Rows from block 5 of the denoiser, named by matrix and row number. Each number is 500 + 25 x the weight over the matrix's rms, rounded and kept within 0 to 999. All counts start at 0. Numbers have three digits each.
# emb: conditioning projection (model.mid.2.emb.weight, 128x256), inputs 0-127
emb.9:489515485515479468491494458525490489533513500508503509462509465501508514508513454533527503496466468491493497517501470531492504532497524500472496497503450482523519505491479469494482481463506502513531502483520489486493513513501496505475487507511500479461522505540500521560509470519505487519527478511510478490472511528502530471486469523506461458538486532505507460495536521532486513475474
emb.10:523497495495546512467532506507494485487480529478495463512509519466556473487491493488453508477471470507518502527536510522526567487500483500502509511478556506518532503497511473528474498498502501497514511466496485486474545483490483545561530497506503498499522481487486487487455479507458518491522521497498511511479544501543538498515508515463478504486475493529500494483496491503494518515497
emb.11:529557507487507429509556544512518531592489515514531510454526465504490541505493488527493514516475450484487479498472460482566493501486542485490478525491469523522518514499495505518511501493521495464467469541501507528465520470536455478477430510507494501442475472479486481509485441510466491464490513555506549517493489487466451487510506525512530463461514453514488520494540477516457477519524
emb.12:473490479483471485461506496476502507420539529486500489520480492454495562550528511495474467494518463526527493456481501475493452530456507513490500483507448519416531479515509577525519512483482497464507485461497540482491471504537482490482412497522477515471530476527495481508533504466533518500503501468527503488460471523481457484498459578517456497485525456496491556506515563479449539517542
emb.13:517482505497490500476475524491481497522491423497471512516506501480552529505504483480535509496488469465497408480480436513498574469505504476562506523499487439449518483478531471525492507525519533519498504472504428503535521469475565478524466476497559484553434470455512519504479515483473468519469509453468509497500466459493498532513477442594510547502466482535476485513446522511455505500496
emb.14:498473508458477471494499488552536495487502501501529466501485473513480510498520481453514538524499518446512562478504481485492467530528454490489551476527493539460496509534522490444480486461495491499502530525482496496487494498489505496502514503486482498483468528499508491501508510515490477511498480476505522517475505524483500466507495517553505465468509469468522499487480498449514496479491
emb.15:444495536538500478449484470482476499486541513552514559501516511556524486487479518533477500485500483483505466479469545494500480545523465523513510491458543501455484522516472473483518551512529486472464485509497505529471499527480458496490516507521452558480515521537516490486492494520479481472476532509519480486519495506481470497514506544506487487485529524498511529490496453530509544534508
emb.16:524486518522514470489497523469515545504510562517489455519511561486490450536500513502502505521543467494508495484492469466485510573503519539483489475543485498456506565504497539488499510487503476479529515480474481523449511486456498506496496539492468490420539511464482567508454458512536528475495546550517514507485485534471488495505468565422473472505527492503518503530512529472502509508507
emb.17:494511495475498499539500527495481484567498478496527466482525523514537500523488544539467465455466500496518536494503515500536494440494517477454493500504556514518522460490472522520477471514504505447478464498501497534462477485523515490549485482519532507520549461516521540471495490469474502483495489524501509516535484513488515540521482490547441489493471435493490510469487526464500525483501
emb.18:496455522537477488479537514551537525523498510510556448548500505539504485512526525489494540476505464506484501475455435510474446505472511480474494518519460558461519510497505489504465497484500507465461508483528482491517501542465456515500567516506491527496498464489507473532536499497533456546499497489485523533487488524498476498508515516536462511491490512500450438540460511448493483540532
emb.19:498526488474466477531501473468530469489526480484552511496514482472465567522506528487459486511560509474501546473451504512452498487469499457505495523496464510461462496530498524483508522499509496475502509491533489465524490476510486492526448485476515496499505472532463488490521505495502472442524456487490499485531507475493531506490500478486514498516500496496514521471526474540510500523497
emb.20:501513503476499530533460515508494493512483501489487511501493465557509501499491500512526479527507515501487480491505495489526474508521492516491502496518536487512504471489504477494511526504490515517525484513508515505501478501504502498513517506522478506511527510519519494560554488495513464527522488504498499466497486477500516484500512500544502503518476532526515487482457499475523485502519
emb.21:472505471491508507454510510499518475542480527507500533479484507523554507481533504471525481500492534516483488479527478447491478457491497473516474494476522470512526516493532445506498480512501448520513454476487487508523519459521503523480511506522553553540495491480520487540503578473467497487435500489489475484488519515512510557501517526469581492498485481506493546556472510531470487466492
emb.22:460506507513505520505498488503454496522538535491430458500522476519484457521467505477510511452476502480517504540457462486475520501529510502518548508522458495503476489481497504516490526497515512539543516490500519490473563489482531506512502485480473502449454506495512502510428557483478485496501497517476540501499457464478487491488489469454497538534513494492500508486518489525481497503490
emb.23:526489506484530526497509490491516445457471562537475507520486467499466541513505475523528446488552539521481481506504527542494467480485497514555547533502427518484458496555465497485510454492493474504521488527517560499522532505494525459450485497497443493487464538498467461463505521507519530513515507484479510500520571445529484539482566437470510470522530532472494474464513516496471468508497
emb.24:488484476529502480427533528486486521464524475481478535490496523453543495463495470489477518513525470508527443522505478510479536475467523484507442512476545508571516502425520487480512513501530513532480509496486513484521497521480511483481471493497479502533513520454472483452547494510509494502502492521517491501482533480543530493503462493477496492519507498496551489502500491532514526505498
emb.25:518524491506475478485486472503490457490523468503505484470522492509525521505478518512491496516512522472519479497526538506509476519506495523508460484510480493506484525493483508499494485494498500488506495513470514523507469521480474494507499498512514482515508502521513495481523477485478495499509505487514489515531468470473471456512513520510499512504525533511495481493521502513524478526495
emb.26:517537531510518498503475503551509500484541487453516528481479553559496520522513484470499542476497439527487548471494457510513488539511500554456512518489477481525519477454511483479526554496518512473502502467472439513487531510492534510487508516421511503524506484473511498520494490514488525526472507516521521501494502533476474504485520516552472504445479503508494442486474512502470514519460
emb.27:485532475514444492489488534481493504475472508461500548550518473470512455447511515489589502493526479520483494545528510504534519501494491480558559475481537470456513504530525523516501493490516542531502502487534451509505477508516494476454510531540514489527460523491531493501445512508452515491530489491506444487463502473495551489491512488568526505510513487531481539480530492449500529474529
emb.28:510476532497511537524472479479491512505471477535490537507490495497471509475529476499515528537462529521500464522534550480527524463507485500520501487475548481526492492481522499504512491498438533491505478508507512506504477474479482518539506502501496499482554497575476488505530495499515479513494480488492497497504524493515510485491513530505499489468472501483481509528483503510508467478520
emb.29:492481496485499520498551508496484506485528469483531490513477509471513492521474466484464494511472517482541556488511500516499527501533489520482519490505487500509519499520511525495502510515498468513495551531456501484479498492521497491525481514484494476474518492468493526490472469523515525478496504502513500496490482515507488483529482498495552491483541478487515529485539485500512534487479
emb.30:526492517458537501523471461511510504498458469510489494487499520523464507474480504528460515506481501493474486504533573513517505507543483502470481488476478503494499507503483530497489471519509502513489522514476518485483486540523489514505499500490513506500505493531533511518493471496530524511551494458519490493491529491516492502489495505454500500508520509547502546519517496514506480507510
emb.31:497482509493507511544483493499504505478481490518485470494473477509473486495524501534515514522461495517505499502502515494488523503493481504530508523485497507524519488490501503493498495501504511492507515526555510484538503473546486518490512472505487476520525493528480511495497489513507467497488506490485477507503497520479523497483467542564470505503492523498497490479493500526514485469509
emb.32:499451539494493492445462453480505517464505495528493514518463552491513524472534445457528558492465495476507465508472489480518543491525529459481533501437478490461491479485516424457536510495490474517475500502520503491460521516472513510442414507503550465479559520434474518534525520519461503480475480521510467508484536498492529442461456555456536542531478500503525544478425463520469517473531
emb.33:460543472519463517516523544523532515539481513539499425524491474504515536527545498561527486489534502502521514573478492486490489499506490534545544503469466544488500518517489519528506526473511500514462503561524507498522496459505478468517447481483504498523440486544507485457479532460496489506491500464503521493515502486519490505540516456539503476547513496498507463480492499478471460502483
emb.34:432515511485505528460492515524505464525524474478505575519504484560512458447496540480432482469527519523493519504512460508521516534496537489495472495494525483496507483545503512511487499491492512505445512476498489495533471465479516458461519483503493452514496500471523485506495535525480514535512512522490474458529482492486499475512513494511487524491530507512504533490500518472495506498527
emb.35:466465486453503503493493511479466479465510512521478507494473502447489528517524501499489507486503516490534448491497515514546466526487486493509527481512516488465488463510487493479479557454486483543459489525531489524439460549489512504519486524507487500528485491508511443473514518494492499488505467508474473513487529507502506492487462536497526536467491467484519512538496481527497476485460
emb.36:508477518465498517494470500518491485549521508482461472471529495572509491519469508450522485519522545495486469516514471507505473514494478518560509487528519463521543551542479527493497489505521523499493507512499504517481524492524473543538487512538510525491477526554477500481523487535550501498521531496511440513432500444451457483475505452457546537548486528500503519520484503536486504509522
emb.37:546529495518499467474518471489481462447508489532526500497506542528490518484476471508476484497467500501498519466541480518463546467503537486499496496507442489542462513485514501487481483500490474534516492496510482483526487504495481473482533501501516467479492477520527478514445471496556494486494518532527526515540559509452503509515500521526464521531514546498504493506519491459505514515431
emb.38:485497480438517486475552515503492521536500515505477471474512476513501500497495497510551490483503420519484521489467533489515492523434483471505514509503485493492528503539519535529498520505485479540559485459481514485538509489492498526515501478485487502474496495514559539458490475516489490506473492511496559506545482545499515472511509521498485468494496486491443501515491529465488513483488
emb.39:509470502537450541612485508510456492536488508526505493511508470466523495527505558466517450542528531543485493470545434436480518507500457483491503497519509469468513512505500492514448484552488480465485500473449489540548535491507527517514506473498505539481498480448491529518515544494463501526478490454467492474518474501509475525561483569538518444480535455487490489496515484558550519485512
emb.40:521479511510558528436522519486557504513469504482501496485531515493447435540475527561488509516521495485490545528496507517503523492468485515485470501529481558530530497452507496475511536465498494465530495505541500462509499470449497538480510529477466508498553515489536493476488463464533495529488545518504617522475517491510497503476501552497474469497467477458512532513503549508497518542484
emb.41:521536499502511512562511488551498495505527507505524479531509474517533494497505474542547561478497522523503564459455491515490489488532488514490492483485496478512493501490499504514495474511502526481470487504506502489505475510531505503512529496498511500477494470504483509517490500518484505507497508502463538498496510480525468514461514469519487477497511487474504531456512489509472493499541
emb.42:484487502481511459468491473502522528509495461458487496501505477546463459466469503521461472526551507488487509495505508484478475470500538541496573515505485496503505510510483462498494480499482499481470500513473521496512566526486562516500497508492516509471465563483511517499536504510479481499461465461471490502529479463498514507447520469433550458466503479523499477467535479456518515500471
emb.43:505507512521503504529497495504518487474465475512499488499465527484524499476498498474510517482485495470480479505543525533504461450491517509499468529505509461522474501489494452510477494497489490497475466454535491495506458536508516477526524511524541477515461480512483465501498503480501507505528476499525471528497488488514523501502478501505486516461492482502493515512497495508535484502527
emb.44:512511506556510520470514461480505521487486514504497504518487519453524566492571509466511531457493467495486538516506542542525518490540501515508451472577498456524471452457490502517509491490511554525527508497468498518476524532518499497528502494514472502526493488530489478480505496465489496460508536481514458518456483490477525511512495508489493496525523503540462502494489467498509491510504
emb.45:498497499529466500544497511471484516468496521516503505492538500508500502461521497504470514478485490530511478515508543491524491480494474480502488512499538520547480511514530522539512493521536496489494521519513525516512484475522492523498545503484473511565529495518505465511496442531491509484500496456497461492473522530513496512519496503536489520517473514501503514504497501480505509491524
emb.46:524482475525472486531486496460434481524519447542481525494530477494488542527485516557477470557494483527530493493496542473479495499488517517472517515491528512461487521508483498478518499502481467476547530513462513494486485497517490456474491476518512445510503512470456556538501470486478458493514478549518523465535450489499468529529508549512474514463489500497486456482538504515480538535496
emb.47:500540507466538456503475507531559489472505513458534528497472506451486482565467526491502489522469524470508482469508484494449480545526512513479482487491540524449509507486500529444533469511521516458525472503472487483535515466495489504489470535530466544484491497516475545520524518528550480501511524507521520504493457466535508489517524510476501499472529519515525439522501537502500476504497
emb.48:470481503478530500440468507495546524492522498442461504523441523499469496513421462469492521451531507465495452523476490508551476467508520474497501497498515513482457501498474484506509492506497521463495527471500470462483496529484492510532420526525534498469529507478545472483505497547509499497514523508479469496486502511531502529462517455497495498506477461489471494453500509501488494481496
emb.49:505496486537486509496493504476526519533499506505505527499503474549525487503540545455494524486499499511525536489507452489518532523512495551525483470476519468490531512481515486513463488485522474494472483439493503515471488482529515491499562500514529490495519496521465481496466537513510516507495493501499497485506516484529460492471497487460506508496486504497541507523497525512530494469486
emb.50:489526501483500493491497493483488498500502478502480514491465496458503471497493512496474522527516509499494496530519494504464511506510488488520474475533532518544507488507493502507507511506519463498468490493489485507479516518473495507528483476533508533505480537484519508492498505500487509477522464501492512478532494514524512517499517515486469504528520509494526483473494499493474494513481
emb.51:491465526458449468497499506477512461510458511497487495510516526521478509510489511524439509502501525511472509523526524507498515464507503507481482510505510520495501495525485480510487517491480466497503492558506501496480515498486523499506476500519542478522514505487493515530484496527498507498503513512498540489473513500518508485492519487436512480476508485527491508546502486508519488493533
emb.52:502517494553511498504488481517527534498547530511520487499566541530511510488520527494523538492479477533495522506487467499534510539489486516493520528488502503523493548493517510475504553466493496526553478509493475486469518522480493502459520518505458492485521495510494514519440462506494514486511477518526475503491527496484485499473484520507502520488492496468484466482469510444491490476503
emb.53:481531541472495499492469488544512536466479478491548501509534485533467493479466542525442472528530511505511500504497520441505543499488453509474491548522516490492515483484514540466427503505497519511496518559514473498508507482504493521506517471517450516517445515495480489543484515494533499503532497541517492531531522497391543477496502490536462514510504477446529557505434541518505521497487
emb.54:469512512509507523483484472496475537510522505482479508512475479519513501523504497520500474514517504560531539518544498505513540501469493499498448485499526494464510471540490490482500452535501471513503525477482478518547465493486498481483475488481501505511534507520505543480509548534479499494496524463509507543466536529485526470495494492513543470467537472515507499476466455533498504503492
emb.55:496507492491509520534482525496484488506469464488515464470475497470506510507527510512501522491505535535507523506480491519508491510491483480543515503512522508517507509506526482516496546508478495484511527513526486528531504497513511477503486497485524507495461489526521521510499503509514502492504492523489519471491498517490486516495504509504523504497497515515509463482485481516469495506513
emb.56:506510486507472481512569499490481488453532467531514505511485463469531520490501452484529473512505520490501505531482486485494507472505500507479498521478483479456458505457483508508507517474496497477516461519532494479481505523487498507517521514510540486459511508509524450537515505493482524469512475488514519486526499459534488505514491502465551589517496492527487544505535486524515499507473
emb.57:496501473482463479469510515488471515528521458521455448477499511572486455500501463551563493498466494503507529493497555481452512512493494509501511462512453481529484504476473467437500489473478498570500508500477586496478466509521510480512565505486514500549592525502513522484533451489510509466498500492513499507489453529524488504514485543546474517517494514471498497475540478497534501506536
emb.58:503493487490556489510501488489484467502472541512512502506497492430514543518492524513481512529510457513485512490504524511507473527486526507480468452515496519511538537496504472506545481525460522499508479502502520485532453518505481519453495468527503439539513537487470548517522476496527516498521520480493493518493534468507456500500502469495493468496481516477499479506533505452539523511517
emb.59:540471501533445501511532486506505511520469514503504474528507461502493498465499456503504440497518484557474423508485485458498471497489488500449515491492478503501507494535500505535512494522513485468478495541455499498535499498493485502474477499460453526528505465464501456470512495438525464505454440457491467467508464527485519500507492488507482452512495504515520529467508525439523484527487
emb.60:506539457501512526505512503480522471483510532498518529488505501473488503490490519497481510525478523478486464480523478523503476460500518498503515509511505491507451486558518514517497473508501467469464506480529517513511532479542486490491478512494503508484471500497538479482515492498493490488509514473476483497520471480480466502494539471541525494493495504498441443513473505477529485531490
emb.61:500485491503481535532494516508491502475516458489520490496526486525488480508480466503532491491497502476507485479484533526532475450487503480511540512496503496510492485512498500509499486523485507498492527518520491526518517447484523478540534537505476487478477485503516523477510511486528487545498497533490499480504473484512519514508477499523500484480514520511502477521508484497497501480481
emb.62:458460534476555471593488532521479507504483506528491505467516499526506515506525443434530540516453507518517490471508510521488484519501515536532520504486487501486496483482497497500500499516492521519537530471502487510481508515536512503518556483479496493526503484513470493500497498466478505520472530508467490527463459489486521489492527459508489525480499534514499508539496463576494534468484
emb.63:522486521497534505470513493533512513472484543503545529530490550470505485500513488543484484488460483558499514476481523506452479530513518483510506507463455504490528504424526516496541481525516526513509465484505527484523471542495507501458480497506472503479497459491485486499496529501498475483484522520499490505473500510524488478532493454546474490490477495531498529537507534498442499500519
emb.64:547541498471516515507490487484476505537498526474509505529498525553497488516476505443489491504486502499482530487490488472531552476505511484528496487496463501515481533523500484470488457462530489506482485450483495515547519513460500514464488465490471515487514533485476471471527508474479499478507521486476463468493504493532472503487518531534519526520499467495468498519550515517490498523491
emb.65:559484527532499534493452511473513469474462456499519469532508582520459521493418521474475476488521487569503485497522510502521424497522497481531468518501506501507497492559470480505518454496564508502538524516472459516576488488478469510511516508483494475501460509519486543462527501500480527502504474502482498493425534457473498482514468454521535488471469489492474541471522491520489508461554
emb.66:509490522478534526503514497553516513521475514461447485503477502492452502501607458509500474513488494495473495476481520462514494525519520481472532473535515530500478515487518484494483560483475478495539514489501503550472489498509577499520514484505506454532483521476467509524499548505496503484455537477503444514543492502503499523498466525507485498499535531469466511538449521478504503503497
emb.67:539493488508514545521462482485484474525519508490470497510491498484498505512542499484494496495514526503489491516489463519523508481502504507498536515513536483530498498494478496515489538474484527493491539537515494481506489524511497486504547497509530420531507515521534508512446529506492481504502449482506497547510493501523487530523488495489545494507465528529487476516500483480530484479488
emb.68:468518490474466453491527494468506470576500455475502480529495453489527526485477504533480444532515534485538497502486527487489507442503505496479499511510493527483502506497504514486505448494521492453521477538497498526515490540511499484497526464453499493522495513522468449481527514481502547478472478510496499510513486510496564464522504488481515573523520472461536500492466476497463491521517
emb.69:542491514478490456476540485496530496492490495469485539452515510558477458473506509503551517483494534489499532559523507503465521519483443501511492509539526496536479523463455479492493477499500475524489499486494549479452527496474491492497526506502503512478496509464468522479518520546466514476486520550497501519506518486499493441508467491455482472461530524501528541480535477492462489520523
emb.70:467496482497477455494482482488475528461522501580502527531519440509525539504470497466516510525541473500488536477520507460459489498495438506522499494506488534426505490528524461512514528524443516471526507452510489491541495473504453505523500540480476522515495507458522515520504485473492498508506473486490459496509506544460505492496447522500490504509523530489495562482441527507509515516524
emb.71:461483489519547535522530524518528484506508534453496482504508470447498500468522450520505496499484503488488509470493510496532462474450479486498506481480537501497468486468493510469486476508537470501490472483503515489443467493473511504548513465521538514445510458498558523462511471487494484531506500494456504512493511512476504469489503527455480473430485486537478456486475478498539495499448
emb.72:504500466507493496474525497473506521527507507457528500528502513420504502502463473522495529492502494477526513509554510516525499513513531509498505459491531523503534492532545487508502482505521503495494498455559533510514512464537502479523483514522465547511510469494524522524471472527545481502529497466515499492495444501480494510494495531523504504515530424514527501515484484495543496468524
emb.73:483465473473513538512521536533491486468497497492490449496487463495515523509498545486495494534487507490501466500476513479506503495518527492488483500485506448531559502530494532501497473476535510534488533497515512501508451510492530514526496520482555509481488500524469507507480478513526489497492504549461529479528503482522498508498474511505512496463460539465516505466478498449520518495488
emb.74:494493469516503478519498489509509520487510505498492495458499491509520466511498441497545532506483442487493448509484500512511498550516511546506476514457480499496519515452481488513523506548500489514507435474550473495495488500500474501489484497511477546477489460505488450505467504510515517512532490517526526492459483530500521513506577475515489481504485493566495451495487508514470512502513
emb.75:474530538507478461471545503476479487514466499532530510476475547456503496468473529524489571469512468493517483511536445527485519532504533535467497487472475483508541513484534531523466514467503511484445442541462488446476555479504526502489467490521522533518488491484553491521517500530502506516510523488542487479505466509532502508483507514549491500501522525501560493476485508461480512492476
emb.76:440508496493464458456463513511499506457512513490538536499547504509497457528481494545508511485495537473513467524465474513513517536478485482546535515485465537494485491491469538480523500464487468484500479506512490489461548515540471483489477546509476517467489519525490519498501516509490493497501500478489552489525573514492480496497539515485512506535551484464501525508521513499484541533487
emb.77:501487506497482525525519487503513484488500483497509488517521503534509511485511534507468499478522512515497558520498503511478513469468467486469481519485499509517469484495492519490495518491489517498516506540486507502537478520494517515457490516513501498492491498516481481518491497495461497494491513472519482512519528510505511502492513497493492523521484523529497511521525501491468503505478
emb.78:476481515524488512512485474538471479532512515506486519487486515530534488512524535492476512485489502496474518487505524517501471447502502501513509490488526534515517477496483503511514555511452518502488504491514484521494532489521518509475484511524478471547525497522495486515502495473519491491506512531507498502461486496520483500467535496495501505515482518507472476507506526570500479490515
emb.79:530566504532510504487471517483533524468486475522516513476478473469485489539551481531529460516518485486522500451520507514455502514514491498471515522510474434516466509469521480512511517526472469469497524490463499454480476476522467509496536512468496487491488478488536503491494484475515465493489472486524487491500481488456499546577498496494477467520428460542500493534556515525521466501487
emb.80:488539519487500502546528481541522487516459494488519479531413526449506528531487480522496489488537478500504483486509502522489516482532488497525550506500464526498510525451489479505504478519488490550515498463552519494482486487518507510480490477478550485499483452482509522494498499544528502490505515460493535518488495496475492510487477494472477536576467514541504495556472478488485512525530
emb.81:503554505460464464514456479494490495481500551485507567501506499498518457507530480559554491527505469476536508508513497473481522523520517474505485466503549485494542484496528534452486512463489500524494470516473510510517479481477499506531518455531532474521539516501485539551560501515487505496496494483485514511503497520546471515509476561519484481464477491519501492510486499504523506497528
emb.82:515491525501475513502521498504549485522491486498502468502464489462503546496501478449490463461472522486508469512531532506481535482485497489471501507450507451496464493509478490487477487482506511507447490491502514504472481462506497473498502468529491486523459479527518566489564495518496478474493480516528545505515522513482473486497457497497528471505510515555511482501501478495539473495507
emb.83:501489528537529491502490504502456554523528515536502484505513512552524509480534499497530485519489518526475498514487493475481529549468481492500491507489493502490509494484484477498513520511498465512496482476450496474436512543449526508497498498500480497502493461442487506518528550522503482510485497528489419498469512543520526500514489533527525519484536523504489487468502505512488514504523
emb.84:528545476489460479479500475519500485462504492517487525479507507444483481462464479448529519515506466536480549491503436501521455491513478499489466479508549462504484499510503511484470484469485472498491532487471503471545555530453492523483463506462453513482529513463496465472457484533492500493547516470524516463500557501494507504518500515468495509466530444490510501490503529526492458469562
emb.85:503515514522520492494495521509476482531505477439561480487499484520510519498496516506455522487527511521480523496496560508477499461480547489470483519507478469470470491507532503527517499531540486528492475514460484511495490511495515474485472503498528505541497524510493468503506485478490487476484547507514439468517471506502518492503522481533480454496474534477525466456534486487470515526474
emb.86:422522490470503521506474506478508454449470522478490474531503502440519474525508522470532548490564499517475488497523461479517483484515451495479461490536518522484470517453512561537472470470456539453477522511502432552478492472537508485504537517518571503517499487468479476489483523455470514514508469488491518496503490515547495516496556513535526474503494445507498500511526500482490517481505
emb.87:507497489524535526498502508480509493454460531494489518489539492486489509490460504488507513467534508516485511498500485489526480467490508502533514497505542511531474486518490484530513514508520485438468482507535499481495491514493514491513488501495465488481452510503511537510440487507500471523503500467470476503488513463485507517486492407439507490515481502530508571497480556511468512461541
emb.88:493460465486512489484488540483490535525490479568488506523519489577459521490463558572479502474501513511480595495444512478517467528510476519489504517522498479472478494583483482539505519525528493481518566499532497484536504504513511497470537537522492477483482541529459508513549495504497520508518519472469503464536452505536536507524502505499554544474476530486478427507526510489545503535467
emb.89:517501467518507469505492483485496496500442480535509491519530515501487500487507498518531522498491486491465465508476477493481515502490506523503489539493502501538527513516525498505573543483491502487505494520547484517518525512508489525476488537512473496459509506535489492489468513496521503443509496525498493506484477503540509507479516494485471511530513545473467520512480550538531511506468
emb.90:511487504520503505465528524502494532497519499505566469539504481533482449494480492521527543492460535495529490479531469518459474547514496487481523494489507533514504488498507499502503518501497546471478502504529567499513503547520497504473437540467469512446504508519525466538463504474481522512499473532499506520473487494527485475497516496551473486564472527459494530501544477495451490495468
emb.91:519519497482487500476502469504523474483550518463491520491460489486501451475471486473476481502516490464546422538528505506505495484511513486532471503524496536517478491467512505465491507495500495511492475489493492504460491472515460510581464501460542551494470483461534477438487513494533491515512533480488477494473516500500500478519504476506478499507504459480502542505421479497559461535424
emb.92:473468456534474521549500465489486496493536471493481518472467507533498460540493531535445477527524459487507495512515520492508508482490492535489519507476501518500477479474485520495518477531505533518512493515496512503560530453521516479470533500489543506536471480504522501498505513474514540549502473552522534490497460471515523457495504550535509505444521493488493519458547458491503514536493
emb.93:539464546544561526477517463519497549552517528539455528494484509492554544487548456509500511508437514507500539487455482522513546528509516496505499469472469472487555515484492509440489462508492497521521520476458500516489519561506471503522525492509493487472475472538474518521512472519497496519477474549524485537518531477489486519499522521477498477528527468541475462536467521533498498474522
emb.94:514499524446491515491500522487527516512505501518538478517592522533500474531528481479444479528487479480502517474486531506483473517454520475537488509529457476525569499528525500503487512510493483549526521536480523482510459462489497485504497500519479535517467522548526497487565516505499471498457508504496483500482538470477473505515479483521477513494556504506507464526477506471475492516523
emb.95:475477490475519463495527502530491498481498504480485495474526473466473506523514529444510498510454548490517484519498492508526531521520505519514541496478471526471477530472484465523494505483502508480482526462532484496495498481487491491532524480473431510515511531454482502504447474494514503498501505525508431492570496509469487514502492525485541526493479491451543538501547506504507513502471
emb.96:465542480500470501492481489501518471538537509496494495473516483481488476483517549442541500498494526505495535439527479507467460465483485492491428496523490505478459474487486482495495492502523503517470467516512495509496506506528502491525522488520481519538496525533492512500479502491493526502483483500481490474477529541516505540491523511487520473523491485513460526477502476532509504520546
emb.97:489537528479466471447520512486500505485519497455537501517535526493515489495487500507468511455504440499503471470503492473496513504519498507473492486496501490470465501466532477490489482505530515476466492488494537482510501515510488486501536504475520494495535491483528523508547475480465498495508456506468458507523511500484525483486426518512519475513481476494526510489500486518516511500473
emb.98:485465484507491476524498509470501487492506466500491514501521463506519495499489480485506518514495505483474487496490503478497506480520487499461522515491512505531500493467472501485493479508529479533499502505515486500499502538494476516507505493521497487522487502503508512481501479508503499500534509484501511474492532473491514515498497512497513537519492526522494485505508537516522508511544
emb.99:536457492517506516545508495505494517425500479493484511487488462461507490473549471429514480492514459507499476513487497526487513543487522492496515504461508481514513505496516541533509487535461507506445485507499497500506447521524506480490437527566519496508491455504505461558450548519478528496538501459520494497511527487539490521516528470426499492513521466505491499467517519541486530499491
emb.100:494525508479504500494509516488525487515486510514490501546489530506498507512490506497479484497536508504485533513517500497522479489518499496490526499490488473489531511486498504499520495516500513528539461528497465504512495475465516512508487488523522511508504483506465514496512480504527507511487480476525553507491495478530484505506480485495516507484487505517540473506519506470490507526508
emb.101:516519488499477506524490485519534505533528499525529492502489491521483504520506502524506464469509481501513490496460467500505468501537491502491503495492530516484512508530486483498518509518501504485490478486542519494523485475485521508496505494495513509482545489464511492507540526492490479509502500491506500477511484504455481506497534529516488521505489503486498493494517506504494507489471
emb.102:490497498538551515525510473506481488514480488501501476477533523483504498485485482483472481507505520493468476535519545481556487508495498497515492520451511562469500470508517485545489523480486489491538509512513476499494513504504525485515434494501489500507476535491499526562464509467503529511500508516493477519532491487479505498502492518484532537527525462488507505506494501505487502502467
emb.103:487508547450511536518537502523510501546504476498461453511507497505542434515504484516493467471489490529503514547475448461540570468480500497527496512497487515494509493494508452462536538499504539509485492542491500508496494500478519538465516500473485494452461503497508489488478523496499528531507501539512521522530490498457476495483462442527500446540501469486542548520467533521500529477505
emb.104:494509498503505508500485501489509483508495527515496516481516495479477507495518505506514524504512503517501513515520528496502512481528501506486507484508506494516494523501494521504501461511507515528499495496502488498500493498491496503511494499513485457485540489517515509503484511496508494515509501498491497481510487515492498509501514506506484498496494489507483490499500493491486481508514
emb.105:536524473546548498486495511513496522476462502490490490542500520535506566489531490537508530506503505483491491484543498506495487506501502482497490492524448490537522531444514522457479503451477521527459526495498528457480524487472477490532512518459482545510465496517518486469453511495506489501494500488482461527514486494558534516513476487518488515439490508526512458483489500456515465479502
emb.106:503487483533500504503482495505520505503501531514471477488508504454495493503517496527520539500507503502504521527470493502530474487474511493496495494494515516509503520479461502481502511511504516516483516468526495502474468484512493489503510458488524499503532470512516498493518500499518490510525527516503516500493517486498500508510528533543478477502499513517489467523505485503512477474474
emb.107:501496473455543511496522511486489531449511550443496511493526483492516518519444515497505530548468450484509520474546489530455506491509480530529499519508485491508480494515466538499516459483498474511488500495451538494542514507540509493512533524518484489480513518506490501497484445520494488492461540505529543516450525503561502505531538507459501491499505564473514512486489492513485496479520
emb.108:516472537514447492472529501499489482532472475572502517457436517502518491492487492556495497537480498496505508506486474516449490504498519512524465468510474496547499454497519541484477513507469474493512496472467506524495511504510450512507562514478485505489559509497481542488577483501506484463512432521481453469496473515521524450480508560468519502490460499500536489498488509428501487501567
emb.109:479480536534522488493470483467437522525501509512511506512490524534488505511510488507484499479543533502496495483472514465531515519517482514472495495493503501468511504526563473499481495484511510453506470496462447531506507515514519500470459515502532504485446498517458530487533538510484536501476546483482509523499487502512473458498468478563495535496515529457487521547509529477482516489478
emb.110:492501472514475517502483507512511494478494478469495499499468479485497539516488524512450474497513507498496514507479517483506492490487520471500507491533487547484502508498504509519487503493517506468498518492524503485487489487504528463462486501494525505524502499465544494501504520502519499478506495472511525508510516494473502510495505476524487486512494514521475487474499478488512490497507
emb.111:502471515455519476480494488546500548505483509530504529457481533547464556470513461494514513514500522500522518491493594535475490522456498499504528517516540492511478522511503499487493516477487439505519491507500528513476569509511461504481522507493499493480491505468473471433486452484525456509468524551498476480485472518502499499497499542508472532474487477441481532525531500532506515489457
emb.112:489506514500499503491503498478500477462492496517506508515523497484495505498536496511504494506464498511502468496496516486535511506491507504481478499445511487509505501503511464510516474512519479515489528539512510525463517512495491466511521486501516481508512494477508487492479468481480515513532522493470488522511483503520488471529477527499506511492473490497520513508504484525527495489538
emb.113:508510507558479525518502515532508486470491470514522510487500502528475515487484496514569518523487525525501510501492459477511483481480516515479485453475477497496493526513515490518483531491489475498493521470506505507476503487484529499490491514530541494514487535518542495516503511529492485491504543508536470482504545504465498523484477471482474513542536464453509507499486526501459488511501
emb.114:518456491486477499495524537486497491461521481485485517496501502514489444516499494484463496484497485461498472501528469477479519504501497487506516509492487512504509487443490485497499503516493499484514443478488476494490493518493486525467503510502528466493513484458505489463511445500494524510488509539536515510493516510509487493486474522503502463513525503476503479464527462520479527485508